{"gain_aug_db": 10, "input": "waveform_16khz", "vocab_size": 32, "shared_expert": false, "shampoo_beta": 0.95, "grad_clip": 1.0, "final_lr_fraction": 0, "adamw_weight_decay_other_params": 0.05}
Rows from block 6 of a small CTC audio transcriber, named by matrix and row number. Rows with one number within an expert belong to one neuron, the router's apart. Each number is 200 + 30 x the weight over its row's rms, rounded and kept within 0 to 999. All counts start at 0.
Before each expert's rows are labels from the 100 clips, of 14976, where the router gives the expert most weight on average: "loudest" is the band of the loudest frequency at the time of the peak. Only what is clearly more common there than usual is listed. The data: short read English sentences (LibriTTS-R). In brackets: how many of the 100.
# router: slot weights (model.blocks.6.mlp.router.weight, 8x256, trained with AdamW), inputs 0-255
# up: expert up (model.blocks.6.mlp.up, 8x128x256), inputs 0-255
# down: expert down (model.blocks.6.mlp.down, 8x256x128, transposed), outputs 0-255

# expert 1
loudest: 500 to 1000 Hz (30); 250 to 500 Hz (29)
router.1,202,222,254,252,245,225,200,158,226,237,190,171,205,200,177,181,183,233,172,218,189,168,191,212,212,215,217,201,137,243,197,221,222,169,228,246,187,200,238,203,201,197,168,227,228,188,194,202,166,234,194,219,253,145,174,258,247,212,218,206,252,182,209,193,200,200,172,185,170,154,146,178,229,182,207,199,206,202,186,218,186,192,288,205,142,203,200,129,188,175,210,210,144,162,232,192,230,170,154,167,247,205,203,194,203,190,226,210,232,174,189,188,143,207,247,160,151,229,260,192,192,219,145,188,195,188,196,156,226,183,213,300,187,227,180,176,172,215,199,245,179,161,197,173,219,224,217,202,203,213,215,193,217,219,246,225,173,231,175,230,241,183,216,197,200,170,209,187,175,185,230,155,202,252,180,224,219,179,204,228,195,149,206,165,199,171,154,193,170,236,254,246,203,206,228,186,170,262,189,267,195,177,197,242,177,209,248,172,253,209,221,219,228,155,195,187,244,227,177,195,165,200,193,213,201,185,175,168,176,159,265,241,203,194,197,219,183,202,166,188,191,223,233,205,215,139,171,212,155,159,210,167,226,273,238,257
up.0,199,155,161,163,174,226,208,205,196,225,207,228,254,205,212,185,181,207,204,189,172,199,250,199,240,206,226,164,252,180,180,207,213,198,225,259,160,188,248,190,185,236,167,191,161,217,205,157,182,198,287,249,182,225,221,195,231,187,172,147,178,217,234,200,138,180,192,189,164,221,221,219,216,172,224,182,197,241,161,186,180,215,184,209,208,210,214,216,209,181,261,178,229,161,131,173,203,191,223,220,138,279,186,206,201,204,226,218,182,235,263,207,188,185,242,216,207,220,208,237,232,166,194,221,205,276,195,228,188,202,227,212,205,135,219,194,158,155,162,232,245,248,190,145,209,224,206,209,179,246,214,125,243,166,151,178,203,264,168,183,201,163,232,201,197,234,181,238,219,241,176,230,192,224,163,189,154,222,198,203,192,199,248,202,216,182,216,234,199,143,226,241,212,257,190,250,196,223,227,206,201,209,201,203,240,254,192,226,174,197,166,168,223,193,237,224,201,197,179,186,198,174,180,229,139,218,167,182,201,171,210,223,249,227,200,203,175,138,198,215,200,167,229,237,206,210,131,262,235,217,193,158,217,172,201,154
down.0,225,215,243,217,240,222,218,241,202,255,232,151,172,183,176,149,212,259,193,221,190,207,225,128,242,189,141,226,198,239,206,154,228,187,226,260,229,195,212,119,219,228,153,165,164,227,121,200,234,290,217,170,228,215,177,220,173,193,198,198,202,122,213,222,178,218,166,167,205,230,162,214,248,205,221,220,157,253,220,227,181,166,211,215,181,205,189,173,193,176,229,173,222,212,255,199,240,201,189,195,173,152,203,230,221,192,182,210,212,233,233,185,186,198,177,205,220,173,177,154,221,150,142,227,232,167,214,262,239,199,191,192,169,249,203,254,210,190,192,226,223,213,180,212,199,225,195,201,189,179,192,207,186,165,158,213,275,180,126,179,210,182,201,194,209,215,167,210,270,239,252,207,202,216,195,204,196,210,231,222,189,230,227,182,190,155,196,198,184,194,157,215,156,188,187,199,210,218,182,238,185,180,245,157,170,234,165,172,201,253,166,185,209,205,162,242,258,206,238,178,185,218,207,193,202,226,218,183,209,216,199,155,208,188,134,161,162,258,160,215,157,184,229,195,203,196,249,196,202,225,176,196,209,215,172,203
up.1,181,161,179,214,209,134,258,221,201,213,210,206,178,193,201,189,205,174,238,182,208,240,229,212,180,124,181,242,189,224,171,245,190,197,220,272,150,137,169,198,220,159,174,199,198,213,217,179,135,239,190,211,201,251,192,238,170,160,180,254,163,203,155,163,140,248,201,198,195,195,294,246,237,242,214,176,206,233,241,174,201,241,250,191,217,202,254,223,191,190,210,212,223,207,148,198,176,234,212,203,211,203,198,144,213,198,204,198,199,187,200,209,161,220,139,200,208,216,205,204,171,236,262,234,206,197,210,182,184,202,184,244,129,190,238,197,188,219,154,191,178,184,257,185,239,213,192,163,190,250,185,196,160,143,189,165,170,162,224,180,218,117,228,199,160,253,204,215,192,221,156,198,200,155,227,184,186,249,228,173,214,201,176,218,213,182,214,218,188,218,163,193,210,151,211,202,197,262,157,236,185,182,166,205,191,209,194,206,184,167,212,219,188,182,175,189,233,159,181,219,218,196,145,182,243,184,154,192,179,197,209,230,197,236,206,234,190,236,244,178,192,197,176,173,256,174,230,167,224,153,177,161,174,154,181,151
down.1,224,202,230,173,198,204,178,205,183,160,243,155,249,269,153,181,187,196,206,183,231,158,195,164,205,221,180,203,251,179,192,192,192,238,177,138,159,178,155,172,229,230,237,182,185,198,209,164,203,192,164,186,193,213,228,241,211,179,176,216,187,198,240,190,179,215,191,247,150,223,152,247,185,150,203,192,160,216,194,170,211,174,207,195,236,224,217,205,204,207,175,149,172,248,159,192,201,217,261,149,206,207,215,170,174,145,198,161,230,184,159,213,218,138,199,217,214,209,207,204,209,213,219,187,225,143,169,200,176,199,180,178,187,175,176,224,196,264,217,196,175,142,200,226,216,225,234,194,275,180,201,170,223,153,126,213,202,176,221,249,134,260,200,132,143,206,177,143,239,213,211,184,277,235,204,227,160,201,186,216,180,216,233,195,220,186,195,211,237,216,187,201,214,233,234,228,228,227,214,290,214,186,220,212,244,196,212,228,165,222,240,190,189,156,196,216,195,225,205,231,229,217,193,216,167,259,171,204,206,196,222,229,172,173,172,179,203,165,190,226,184,211,210,197,147,184,156,213,203,180,148,291,165,177,228,180
up.2,246,190,193,225,228,207,172,210,158,198,158,194,182,227,222,244,201,202,190,218,226,197,232,201,196,197,211,229,184,204,211,230,212,174,231,178,194,229,204,159,243,208,192,151,139,171,186,192,163,179,210,216,181,203,197,161,207,169,199,151,183,150,222,167,175,151,192,199,185,183,230,199,169,166,177,229,201,226,192,183,154,175,198,226,171,172,264,228,242,225,154,173,192,223,167,188,254,243,224,223,182,234,224,186,263,164,175,252,182,167,201,185,256,197,232,253,200,187,234,161,238,190,241,186,213,221,145,166,205,190,143,158,213,210,255,170,234,215,161,194,198,191,195,165,231,196,237,215,193,174,244,241,265,186,151,255,151,226,194,260,211,178,188,174,204,228,227,252,186,193,197,244,209,223,198,220,262,234,168,199,135,225,174,170,180,204,192,172,228,186,199,191,233,205,209,201,165,282,210,189,219,183,172,149,259,193,133,189,248,176,211,248,159,192,213,190,181,179,212,175,209,131,187,162,226,195,183,204,228,162,142,183,260,212,206,172,204,152,190,219,180,172,185,183,216,236,229,172,164,188,212,208,201,177,118,201
down.2,226,146,182,200,179,203,253,189,223,176,211,259,183,210,141,173,166,190,178,260,231,198,237,180,219,197,172,154,178,239,202,225,205,188,190,146,224,204,195,217,242,162,215,217,180,186,200,186,204,208,151,222,242,189,205,199,237,116,218,255,210,177,231,180,282,232,216,179,165,214,203,178,256,194,160,170,207,121,254,231,213,253,216,221,200,147,176,171,176,247,172,170,215,263,214,241,249,159,194,171,189,251,253,206,239,215,199,194,235,179,148,173,209,228,193,201,184,198,252,212,211,204,141,200,170,208,216,209,184,212,179,207,215,183,197,208,196,236,238,163,241,138,160,194,248,134,227,239,227,228,165,197,193,183,238,210,203,192,182,190,164,175,174,220,173,198,187,187,195,120,232,224,171,179,131,218,200,242,183,189,192,210,179,204,224,193,142,201,209,218,198,220,216,265,175,204,185,179,212,156,231,218,226,182,153,250,177,193,182,176,189,180,201,188,186,216,171,206,250,182,213,200,204,221,178,191,207,189,268,219,185,234,252,169,186,141,235,171,199,213,197,186,237,187,178,174,209,171,173,193,186,150,191,153,180,220
up.3,174,194,228,161,174,212,200,193,222,178,192,197,235,219,177,215,127,239,251,172,213,245,193,158,213,146,172,204,253,192,249,186,163,153,161,189,164,219,233,196,223,159,213,252,170,188,148,219,141,211,168,192,227,216,211,195,176,218,225,238,148,254,210,227,191,182,228,231,185,251,213,183,196,181,184,199,211,238,270,183,221,180,152,241,214,273,171,206,197,250,204,215,158,224,248,215,193,183,185,162,267,173,201,210,222,203,182,229,249,179,235,164,152,160,233,186,183,215,223,256,172,206,193,218,238,178,187,189,180,177,205,216,167,182,249,198,161,208,175,188,256,207,235,180,186,156,200,222,210,219,206,156,168,195,225,141,198,238,168,219,192,192,152,234,226,215,150,261,200,217,178,249,194,228,90,185,165,241,177,191,198,229,213,217,187,254,196,205,226,173,193,173,189,197,206,230,219,187,153,180,168,169,239,189,210,211,246,184,192,179,195,238,189,215,201,144,190,266,143,178,226,174,211,173,212,159,190,160,199,216,221,217,195,209,184,182,212,182,224,190,219,256,201,206,186,217,193,195,233,217,199,131,200,147,213,196
down.3,171,179,200,243,212,231,189,191,201,220,236,215,217,195,208,236,201,148,196,228,189,273,231,251,185,156,165,184,144,191,229,199,251,218,171,230,178,198,212,155,255,202,228,127,190,151,217,198,205,261,199,192,235,222,155,239,168,231,150,225,215,211,234,194,169,170,197,205,200,190,189,233,170,186,181,211,203,249,185,192,197,182,192,202,220,228,191,155,199,176,169,221,221,173,144,208,156,207,218,162,206,232,186,225,229,203,203,159,177,167,181,204,182,198,166,174,146,140,221,214,175,209,272,202,255,250,142,232,278,168,226,158,200,190,182,221,225,214,201,193,187,166,240,153,208,177,192,234,192,186,210,213,213,222,173,202,200,232,176,182,190,214,180,174,195,248,156,185,209,247,232,169,203,216,225,207,179,265,184,201,180,190,189,198,179,174,218,214,241,231,211,174,179,198,156,167,193,219,230,221,252,166,238,186,181,164,207,164,156,203,180,266,222,153,183,276,267,232,240,218,230,184,269,233,243,160,225,208,197,177,244,166,185,226,213,170,219,226,206,181,188,189,219,201,198,109,239,202,175,224,161,192,161,207,223,207

# expert 4
loudest: 500 to 1000 Hz (29)
router.4,222,166,199,205,217,192,198,199,173,200,201,204,178,209,198,264,163,241,208,206,241,232,205,236,157,265,212,227,200,211,119,221,150,243,224,203,190,225,235,223,248,193,186,160,242,217,200,175,189,167,202,245,166,256,226,206,168,241,224,206,183,182,187,216,207,252,243,225,250,169,248,173,244,221,250,224,247,178,193,172,179,235,168,232,222,215,234,221,238,206,232,149,202,233,216,174,171,212,125,196,182,200,149,183,183,190,149,228,200,201,204,208,187,228,186,230,206,196,238,246,202,211,236,216,179,170,192,188,254,231,178,213,182,194,215,251,220,216,207,165,215,199,238,246,237,192,193,185,251,222,204,202,156,178,174,204,149,219,225,208,183,193,226,245,168,223,209,247,170,172,188,212,183,234,184,230,157,156,257,160,178,193,186,232,246,151,182,215,182,150,237,222,139,294,202,208,196,204,208,164,211,201,115,203,187,267,159,208,197,184,188,207,148,232,210,218,212,201,220,228,165,182,236,188,203,266,196,191,214,168,173,216,224,182,166,202,208,235,167,212,151,186,163,177,209,190,189,203,137,160,202,239,163,212,180,210
up.0,200,190,201,208,162,194,208,178,225,212,233,165,216,206,193,189,202,235,245,172,185,206,172,158,194,172,231,148,174,203,202,158,203,208,198,236,205,175,191,164,141,186,174,193,178,159,208,149,230,159,147,249,223,212,155,193,287,198,187,159,251,250,241,147,219,206,250,273,208,184,212,225,166,258,157,163,215,200,197,214,192,214,202,239,146,186,173,232,223,214,208,198,206,144,215,142,196,189,199,134,228,238,184,244,173,195,185,176,194,153,165,218,224,233,234,168,180,179,210,179,174,215,193,200,185,189,191,215,146,217,223,184,183,184,199,169,243,265,218,137,180,174,167,205,204,170,181,210,187,197,250,240,219,203,211,218,170,212,223,217,151,241,264,158,230,212,255,189,238,201,216,193,210,252,225,166,223,198,222,171,213,208,210,184,180,274,212,249,237,200,142,174,231,197,145,169,171,215,224,179,193,201,263,157,216,164,194,226,252,156,192,197,182,167,233,187,243,249,197,148,208,219,216,233,228,198,215,217,164,228,219,214,229,198,186,175,191,175,158,135,196,196,187,186,145,206,232,191,230,195,228,187,191,181,170,170
down.0,212,223,201,196,265,233,180,174,149,244,167,253,178,272,251,154,184,248,161,202,189,177,236,142,213,238,223,192,167,165,126,209,209,178,111,203,170,163,151,188,247,199,268,181,165,222,170,152,178,180,210,237,140,218,170,189,184,188,178,240,191,169,179,206,214,177,161,214,223,204,204,221,213,230,250,183,239,221,213,173,201,167,216,169,159,204,213,241,213,220,182,192,222,162,237,207,226,184,145,187,196,259,212,163,155,195,222,181,215,190,183,217,188,146,197,243,218,198,233,246,184,226,189,196,241,139,183,207,254,205,174,213,225,167,182,184,172,171,203,216,223,167,202,189,187,152,172,180,210,195,196,201,208,175,225,151,183,182,220,225,225,179,228,222,219,233,209,149,148,263,199,192,181,188,184,205,259,249,192,228,214,180,178,168,235,199,238,144,219,232,214,214,262,182,236,191,204,247,168,252,172,163,158,202,191,199,185,155,126,148,186,174,198,158,212,204,236,183,185,199,207,247,232,172,197,234,200,189,222,214,157,238,238,223,228,181,222,194,193,209,223,213,217,198,169,206,228,230,168,225,203,196,191,192,226,229
up.1,207,224,239,233,226,198,196,193,176,198,221,249,182,178,173,187,213,160,191,178,214,175,173,144,183,253,167,184,201,184,197,185,204,241,253,178,256,211,142,162,241,206,148,216,174,166,211,212,195,222,177,143,209,152,187,219,176,302,244,183,210,209,170,188,139,157,176,189,191,173,158,234,173,176,216,228,135,196,203,166,177,171,210,186,191,167,213,210,225,154,244,157,174,210,162,150,192,203,212,216,190,186,179,185,188,230,209,140,220,210,193,233,203,155,220,170,244,236,223,211,208,234,233,215,258,208,240,209,196,222,190,158,195,222,183,235,227,239,189,188,154,212,206,167,189,148,160,214,193,191,204,187,196,183,187,176,196,188,143,174,140,171,242,191,230,173,180,230,191,176,231,184,234,206,193,134,263,172,204,169,242,167,213,166,215,176,207,175,235,190,215,170,153,197,222,226,156,255,166,243,161,194,168,145,205,162,191,189,268,181,193,224,216,232,202,168,253,195,165,206,154,242,187,208,222,218,218,241,193,220,171,266,204,204,158,183,196,189,191,190,192,183,179,171,206,210,179,219,143,140,177,218,211,270,231,220
down.1,218,171,196,216,205,196,227,162,221,181,132,168,130,245,161,183,227,230,216,178,214,176,175,222,115,188,188,165,183,192,159,156,217,180,219,196,174,232,200,206,212,146,207,205,152,238,220,214,175,184,214,185,211,150,204,196,201,228,271,180,231,212,227,128,238,207,220,163,224,226,151,185,240,189,238,257,204,200,166,243,177,164,161,166,165,192,234,219,211,159,200,238,206,193,207,218,208,190,131,207,228,203,160,157,177,189,219,227,234,231,190,174,235,236,199,229,216,213,156,210,242,140,190,114,171,215,190,178,208,177,204,243,217,175,212,229,214,209,188,188,201,252,224,172,159,213,185,178,208,208,229,159,206,202,239,153,261,189,257,160,177,195,188,203,250,196,153,175,201,157,181,207,140,214,212,160,187,223,199,212,187,207,226,233,241,202,171,210,211,191,173,206,168,168,181,188,210,232,205,161,171,212,162,175,215,189,197,189,150,201,167,265,207,211,162,190,186,204,193,193,301,172,214,217,183,226,175,201,187,222,181,259,233,152,212,193,119,219,173,187,152,159,161,227,198,248,208,225,218,222,180,223,206,199,197,198
up.2,168,184,214,188,236,236,236,213,206,168,254,231,159,215,204,148,205,190,162,185,190,181,201,211,168,239,174,162,248,224,201,183,226,166,226,233,186,175,191,176,169,244,180,167,194,189,175,196,134,176,194,208,154,198,227,156,188,167,227,155,221,268,202,192,189,153,212,187,169,212,164,239,215,216,228,178,168,175,246,189,148,214,171,185,233,196,250,191,187,198,262,210,194,146,212,271,275,194,198,209,201,243,251,275,202,223,203,190,147,223,182,172,252,227,200,222,187,216,166,196,230,181,161,197,183,215,145,225,201,168,179,153,195,143,183,224,201,214,177,194,222,192,195,174,172,225,229,184,213,196,155,135,198,182,200,182,194,211,187,173,228,196,217,218,204,256,160,188,120,205,119,176,156,162,187,160,235,213,171,198,216,212,176,180,194,172,140,215,258,217,235,200,201,234,110,227,191,208,174,239,181,200,172,172,159,168,183,218,198,198,237,176,173,176,176,205,175,205,233,196,185,236,210,199,184,213,224,224,187,184,212,145,194,212,191,149,154,212,256,240,197,188,188,174,250,255,152,208,204,182,233,170,215,216,220,195
down.2,137,132,198,194,208,179,219,219,136,217,228,207,229,169,190,226,244,236,193,201,189,182,225,186,258,233,182,222,263,189,156,239,207,190,259,269,220,236,224,183,169,170,212,199,203,219,159,191,191,227,194,179,193,180,162,225,235,161,173,247,201,222,219,244,167,172,169,195,237,150,196,190,217,195,225,224,223,202,184,184,188,235,248,247,174,200,221,191,223,235,193,187,201,176,148,156,208,192,232,129,225,202,204,261,235,167,198,200,220,212,199,206,207,179,202,227,230,171,214,228,219,211,174,162,184,174,223,214,105,249,211,201,225,240,224,206,265,197,220,199,207,199,178,193,216,170,197,197,168,211,178,216,246,242,207,204,187,177,189,237,197,204,186,153,201,195,297,186,171,240,156,189,226,192,253,218,213,224,198,210,170,166,221,181,189,206,244,154,226,207,212,161,224,215,217,206,188,196,231,166,192,221,175,245,201,243,208,207,213,215,196,178,154,184,254,241,140,259,160,208,231,150,148,161,218,259,202,203,221,213,173,220,184,203,201,181,216,185,254,161,186,143,182,193,252,205,178,191,201,177,129,243,176,221,260,216
up.3,222,213,172,233,238,217,205,180,148,149,182,282,183,239,229,195,200,178,182,210,162,195,182,216,182,219,205,191,240,141,225,197,238,192,191,190,188,128,226,170,155,231,207,190,235,190,190,197,237,238,218,193,156,203,192,189,232,184,220,213,214,156,151,175,180,203,214,144,196,200,231,222,243,158,173,226,230,226,210,180,224,115,189,181,185,248,242,157,236,245,204,206,203,243,181,206,206,202,196,189,206,229,189,197,162,186,271,226,217,171,210,193,232,187,216,192,157,179,227,113,208,233,152,204,193,250,229,167,151,212,180,230,201,181,222,157,220,217,160,186,234,220,167,243,163,183,196,213,248,189,211,218,205,211,183,176,222,241,242,183,125,195,182,189,225,155,138,175,184,213,213,227,173,253,228,239,201,204,203,191,171,182,180,173,184,208,226,228,237,198,153,162,271,225,169,178,253,198,178,253,218,225,254,182,210,166,239,223,178,180,208,201,202,234,220,239,153,179,218,168,265,229,202,178,154,187,208,212,192,185,190,178,223,225,266,223,174,191,202,154,202,202,242,207,192,181,182,194,222,200,216,161,128,142,224,188
down.3,253,212,243,137,182,164,199,183,229,254,169,199,247,216,156,196,196,217,279,185,179,227,213,229,200,210,197,155,253,176,207,217,193,186,216,233,227,148,207,246,199,243,172,219,157,183,190,214,206,221,224,208,246,263,200,201,195,214,241,208,228,164,166,214,222,243,116,180,213,180,210,190,225,213,188,205,191,162,248,229,199,214,209,158,197,202,199,185,236,227,228,227,192,201,226,167,231,214,221,209,240,168,225,205,188,219,166,198,255,181,225,257,218,189,186,203,226,153,212,209,153,205,160,212,222,185,192,226,189,206,216,237,192,215,162,187,222,195,172,268,138,147,167,183,179,236,234,228,166,237,160,130,195,225,137,209,186,176,154,251,241,180,216,205,217,230,139,158,237,208,218,179,186,172,167,194,238,185,222,197,231,180,197,211,237,160,177,224,168,247,192,179,279,256,192,218,201,113,181,212,163,222,250,173,209,215,183,207,200,165,167,252,196,215,190,218,195,240,182,220,172,198,183,203,186,228,180,219,188,252,188,154,227,268,186,196,201,173,205,202,205,173,115,184,225,215,212,202,183,249,196,200,219,206,194,229

# expert 6
loudest: 250 to 500 Hz (33)
router.6,238,177,209,246,182,146,174,164,182,223,245,210,209,170,187,201,175,274,206,140,169,230,239,218,253,216,226,199,249,196,218,236,240,182,193,201,164,215,183,122,173,155,204,202,148,181,170,225,173,242,165,189,212,208,184,211,236,171,195,220,166,199,200,226,150,165,178,255,173,214,212,210,174,212,172,212,155,175,193,180,186,191,218,246,177,156,197,221,231,195,211,256,155,288,238,186,240,241,183,185,212,201,267,195,221,238,219,221,197,193,223,199,189,232,216,203,199,198,260,215,196,137,257,156,242,214,204,161,214,196,235,216,196,219,250,183,180,142,179,216,159,222,202,229,225,226,173,160,177,221,208,189,216,186,209,243,177,196,165,229,216,197,180,249,175,219,174,199,180,160,239,227,174,247,185,185,213,151,165,265,206,248,183,206,191,255,206,164,278,216,237,182,217,190,256,183,209,202,241,194,208,189,197,210,256,164,127,189,197,189,244,210,213,225,190,173,232,211,214,170,170,217,234,163,196,193,212,232,165,221,194,128,199,219,192,180,181,223,182,201,174,248,212,169,201,236,211,199,229,141,202,239,192,216,182,218
up.0,234,197,204,111,200,202,187,228,146,198,196,180,165,277,175,210,206,170,174,201,194,176,183,154,209,175,196,175,224,193,191,206,206,207,255,170,183,249,163,184,191,180,186,202,175,170,205,256,184,195,214,198,193,191,241,208,193,216,196,229,168,179,212,210,228,170,179,210,144,190,184,218,216,176,186,163,218,191,232,223,198,250,183,217,189,218,199,190,229,204,224,177,193,209,197,209,226,163,227,216,213,226,202,232,218,177,187,210,154,154,180,150,240,199,159,180,210,156,199,207,205,175,193,203,186,156,145,231,227,253,159,257,203,157,129,209,167,153,246,177,295,220,228,154,226,212,156,172,167,153,239,241,177,209,127,250,174,196,211,178,208,226,208,237,210,193,226,214,222,163,187,183,182,203,193,171,160,212,237,202,178,208,230,152,209,191,147,234,235,241,147,154,163,229,263,157,178,183,245,227,201,214,202,213,280,188,240,146,199,184,235,244,237,213,215,208,244,198,186,183,214,165,130,224,223,155,226,186,186,223,193,200,143,228,192,173,174,205,253,228,177,236,234,222,180,188,200,217,190,176,182,184,216,128,233,192
down.0,245,235,192,176,197,230,183,261,214,233,234,169,194,192,180,153,182,214,175,183,265,237,261,210,212,244,231,182,183,257,165,120,240,233,169,175,174,180,230,209,191,192,167,231,181,277,203,248,234,250,232,198,198,179,158,205,169,194,191,151,183,203,166,243,219,262,159,295,184,181,188,211,179,161,237,211,185,227,237,261,206,204,224,240,217,232,205,191,208,212,224,177,175,221,175,218,220,166,205,213,224,232,187,179,183,184,186,210,192,202,220,216,234,212,175,215,189,204,183,186,186,201,218,213,233,178,180,200,256,145,179,135,204,203,170,209,187,171,222,211,215,168,196,178,253,247,201,231,228,236,211,185,172,167,168,203,213,196,198,230,221,237,166,178,281,150,159,169,191,211,234,198,265,201,160,210,239,212,240,231,166,187,172,201,247,228,227,182,187,211,236,160,172,201,150,186,245,182,224,162,234,173,184,132,204,208,210,235,220,205,191,199,146,183,169,186,188,211,220,209,214,161,162,191,178,208,171,231,257,148,228,267,207,256,215,182,198,242,195,183,209,182,236,206,221,213,176,184,232,200,172,225,220,232,184,169
up.1,221,155,171,197,213,197,223,161,247,199,235,228,184,192,189,160,237,190,173,234,224,226,220,206,234,162,174,176,185,181,216,188,222,194,248,216,172,212,218,154,201,178,252,217,226,228,163,204,188,174,216,166,148,226,181,178,235,218,210,228,252,171,244,168,186,183,180,234,167,209,253,214,261,172,182,173,162,177,189,169,212,195,210,155,213,248,227,170,231,152,192,183,233,213,174,236,170,192,245,175,194,251,202,216,240,152,181,262,290,259,216,177,173,236,200,200,192,230,230,222,172,192,239,208,178,167,224,183,169,192,269,193,235,209,219,159,180,211,186,229,181,209,196,213,165,224,195,201,203,222,232,165,223,234,242,145,189,136,161,201,205,231,177,197,233,186,242,197,196,179,251,276,199,240,155,226,164,180,175,205,191,168,192,218,187,220,164,206,186,194,170,217,211,189,244,200,232,258,239,253,254,213,212,235,192,249,176,187,164,161,192,142,175,183,182,180,215,307,178,173,168,208,241,192,219,217,158,187,174,223,194,233,221,193,201,192,198,227,186,217,204,187,233,227,191,205,205,183,252,161,171,194,208,181,278,180
down.1,188,213,232,217,184,138,208,249,159,215,229,212,189,227,136,177,236,216,235,185,149,151,192,239,209,152,218,220,125,264,187,250,215,211,203,218,223,197,198,213,242,211,188,139,252,221,193,221,163,158,206,241,249,225,193,189,192,213,267,202,194,163,198,224,257,146,198,171,153,201,181,179,159,205,251,236,170,244,200,230,225,176,188,192,204,186,221,236,175,185,171,238,150,220,241,185,188,222,219,214,193,202,183,161,171,196,146,197,179,256,243,218,199,189,222,223,208,232,220,238,180,131,216,204,183,183,193,235,188,185,218,221,158,143,212,235,214,157,177,181,184,229,253,275,205,213,215,161,232,180,186,204,204,205,189,238,203,152,212,198,171,177,169,176,135,181,157,210,163,152,273,255,173,225,141,193,239,227,196,228,192,217,227,230,214,217,197,166,183,211,221,188,193,197,172,220,235,150,164,203,198,232,195,202,186,210,199,220,216,222,192,208,162,217,205,208,242,188,173,172,199,214,204,212,193,228,237,207,186,175,193,223,224,219,136,138,271,191,189,266,198,219,240,199,232,182,256,188,197,144,196,190,199,222,189,221
up.2,285,204,215,174,187,163,222,187,155,165,220,193,257,214,193,178,192,222,155,153,197,225,184,200,226,212,229,186,212,162,147,167,192,196,253,172,215,217,198,187,177,180,207,182,196,192,236,200,237,229,225,197,182,275,151,223,194,217,216,161,158,236,222,184,205,189,195,207,177,190,213,178,135,213,137,177,201,210,204,156,214,207,172,223,180,199,205,188,177,155,208,201,208,218,201,212,141,164,222,173,191,208,218,145,200,182,152,235,226,217,202,217,184,159,162,218,155,178,186,181,157,234,133,265,239,169,240,197,223,219,191,215,226,209,186,207,167,243,166,247,205,208,243,172,237,207,232,238,228,208,165,158,187,236,150,174,238,169,213,218,186,215,188,187,219,219,226,194,150,170,124,163,248,210,189,150,190,158,200,200,205,138,195,235,168,155,183,237,237,194,175,209,175,249,208,144,262,207,177,203,222,180,210,200,233,188,207,146,185,182,161,174,215,212,200,169,188,209,182,169,162,221,230,241,196,195,208,182,205,156,214,186,192,185,161,161,209,229,222,164,231,180,235,271,107,185,247,196,184,160,247,164,234,163,212,218
down.2,188,254,163,192,238,168,140,214,195,170,191,223,175,248,223,218,149,230,192,187,179,238,261,174,146,153,259,173,192,157,209,184,187,225,179,212,222,235,213,180,198,179,278,220,244,195,197,184,230,198,232,223,165,214,178,182,162,164,178,190,196,207,201,158,232,192,184,219,237,200,178,205,202,151,178,221,249,217,195,177,231,170,248,255,183,210,219,194,188,164,142,193,202,226,159,184,233,210,163,247,189,208,185,177,191,188,203,210,253,238,220,188,182,204,198,199,182,221,185,137,243,132,243,198,197,232,213,195,170,196,155,177,217,234,188,218,209,198,147,192,218,226,138,235,189,206,160,239,228,165,257,114,188,223,250,275,214,254,204,200,191,205,241,240,129,200,169,194,200,202,241,196,219,201,193,185,224,226,180,249,194,198,223,251,175,238,193,158,217,210,175,244,196,185,188,179,170,216,197,176,222,196,220,200,165,191,187,204,194,252,162,239,196,216,237,283,228,146,203,189,228,167,230,195,175,178,225,205,216,228,219,204,243,202,202,198,241,170,182,258,226,194,197,206,212,206,227,221,126,183,218,191,170,265,220,206
up.3,207,180,209,204,182,181,171,238,189,150,189,203,230,177,201,192,180,199,178,209,207,226,229,176,221,193,191,247,205,168,262,182,215,211,162,149,223,242,219,210,218,228,225,193,164,165,200,214,146,197,208,159,177,190,239,203,188,188,232,222,176,177,202,241,205,190,260,218,160,240,200,133,165,213,159,233,217,187,166,197,140,261,200,231,220,173,171,252,194,186,194,236,181,172,233,227,231,157,207,238,185,209,131,166,214,196,175,245,230,198,258,137,230,189,210,157,207,225,170,196,200,196,180,163,163,249,171,207,208,179,178,220,232,218,220,189,152,211,129,180,179,202,192,196,176,230,179,181,161,170,220,212,266,188,206,254,186,156,165,258,216,230,235,173,217,174,152,184,171,226,170,218,195,198,198,174,240,139,234,200,196,194,206,202,189,207,245,192,164,137,189,188,202,196,198,147,248,233,215,175,167,194,194,222,219,261,220,226,192,198,203,200,167,157,193,237,212,168,262,158,190,179,234,176,194,163,168,215,203,161,188,175,199,216,220,187,202,259,197,205,88,225,184,190,173,216,219,234,237,204,179,159,144,193,197,277
down.3,204,131,186,215,182,160,203,250,193,259,152,185,178,173,220,221,213,180,226,174,185,190,149,186,188,197,199,228,203,225,178,208,210,222,167,209,173,172,193,213,202,257,165,199,191,188,182,135,221,182,237,149,227,177,161,132,221,237,207,170,161,153,199,201,199,169,200,180,214,172,177,241,181,221,213,232,192,237,170,202,210,182,218,164,178,176,204,153,137,197,275,204,225,188,241,253,191,205,178,212,232,146,199,200,196,190,134,221,200,253,252,235,204,197,226,198,186,233,227,183,152,143,182,210,203,146,178,224,197,198,264,204,221,199,164,144,169,254,176,161,271,181,210,231,219,157,188,169,166,128,185,236,165,202,187,229,190,185,211,177,181,218,138,225,258,180,209,128,174,239,191,180,165,220,230,199,213,180,169,198,236,263,218,185,197,200,210,230,140,155,173,183,192,201,168,198,190,204,233,198,206,233,232,139,205,191,231,243,190,203,189,159,194,256,210,170,225,181,201,207,186,189,197,155,192,148,192,207,177,199,168,119,154,225,199,179,212,199,174,157,211,184,213,176,173,253,192,193,246,204,218,205,183,208,175,203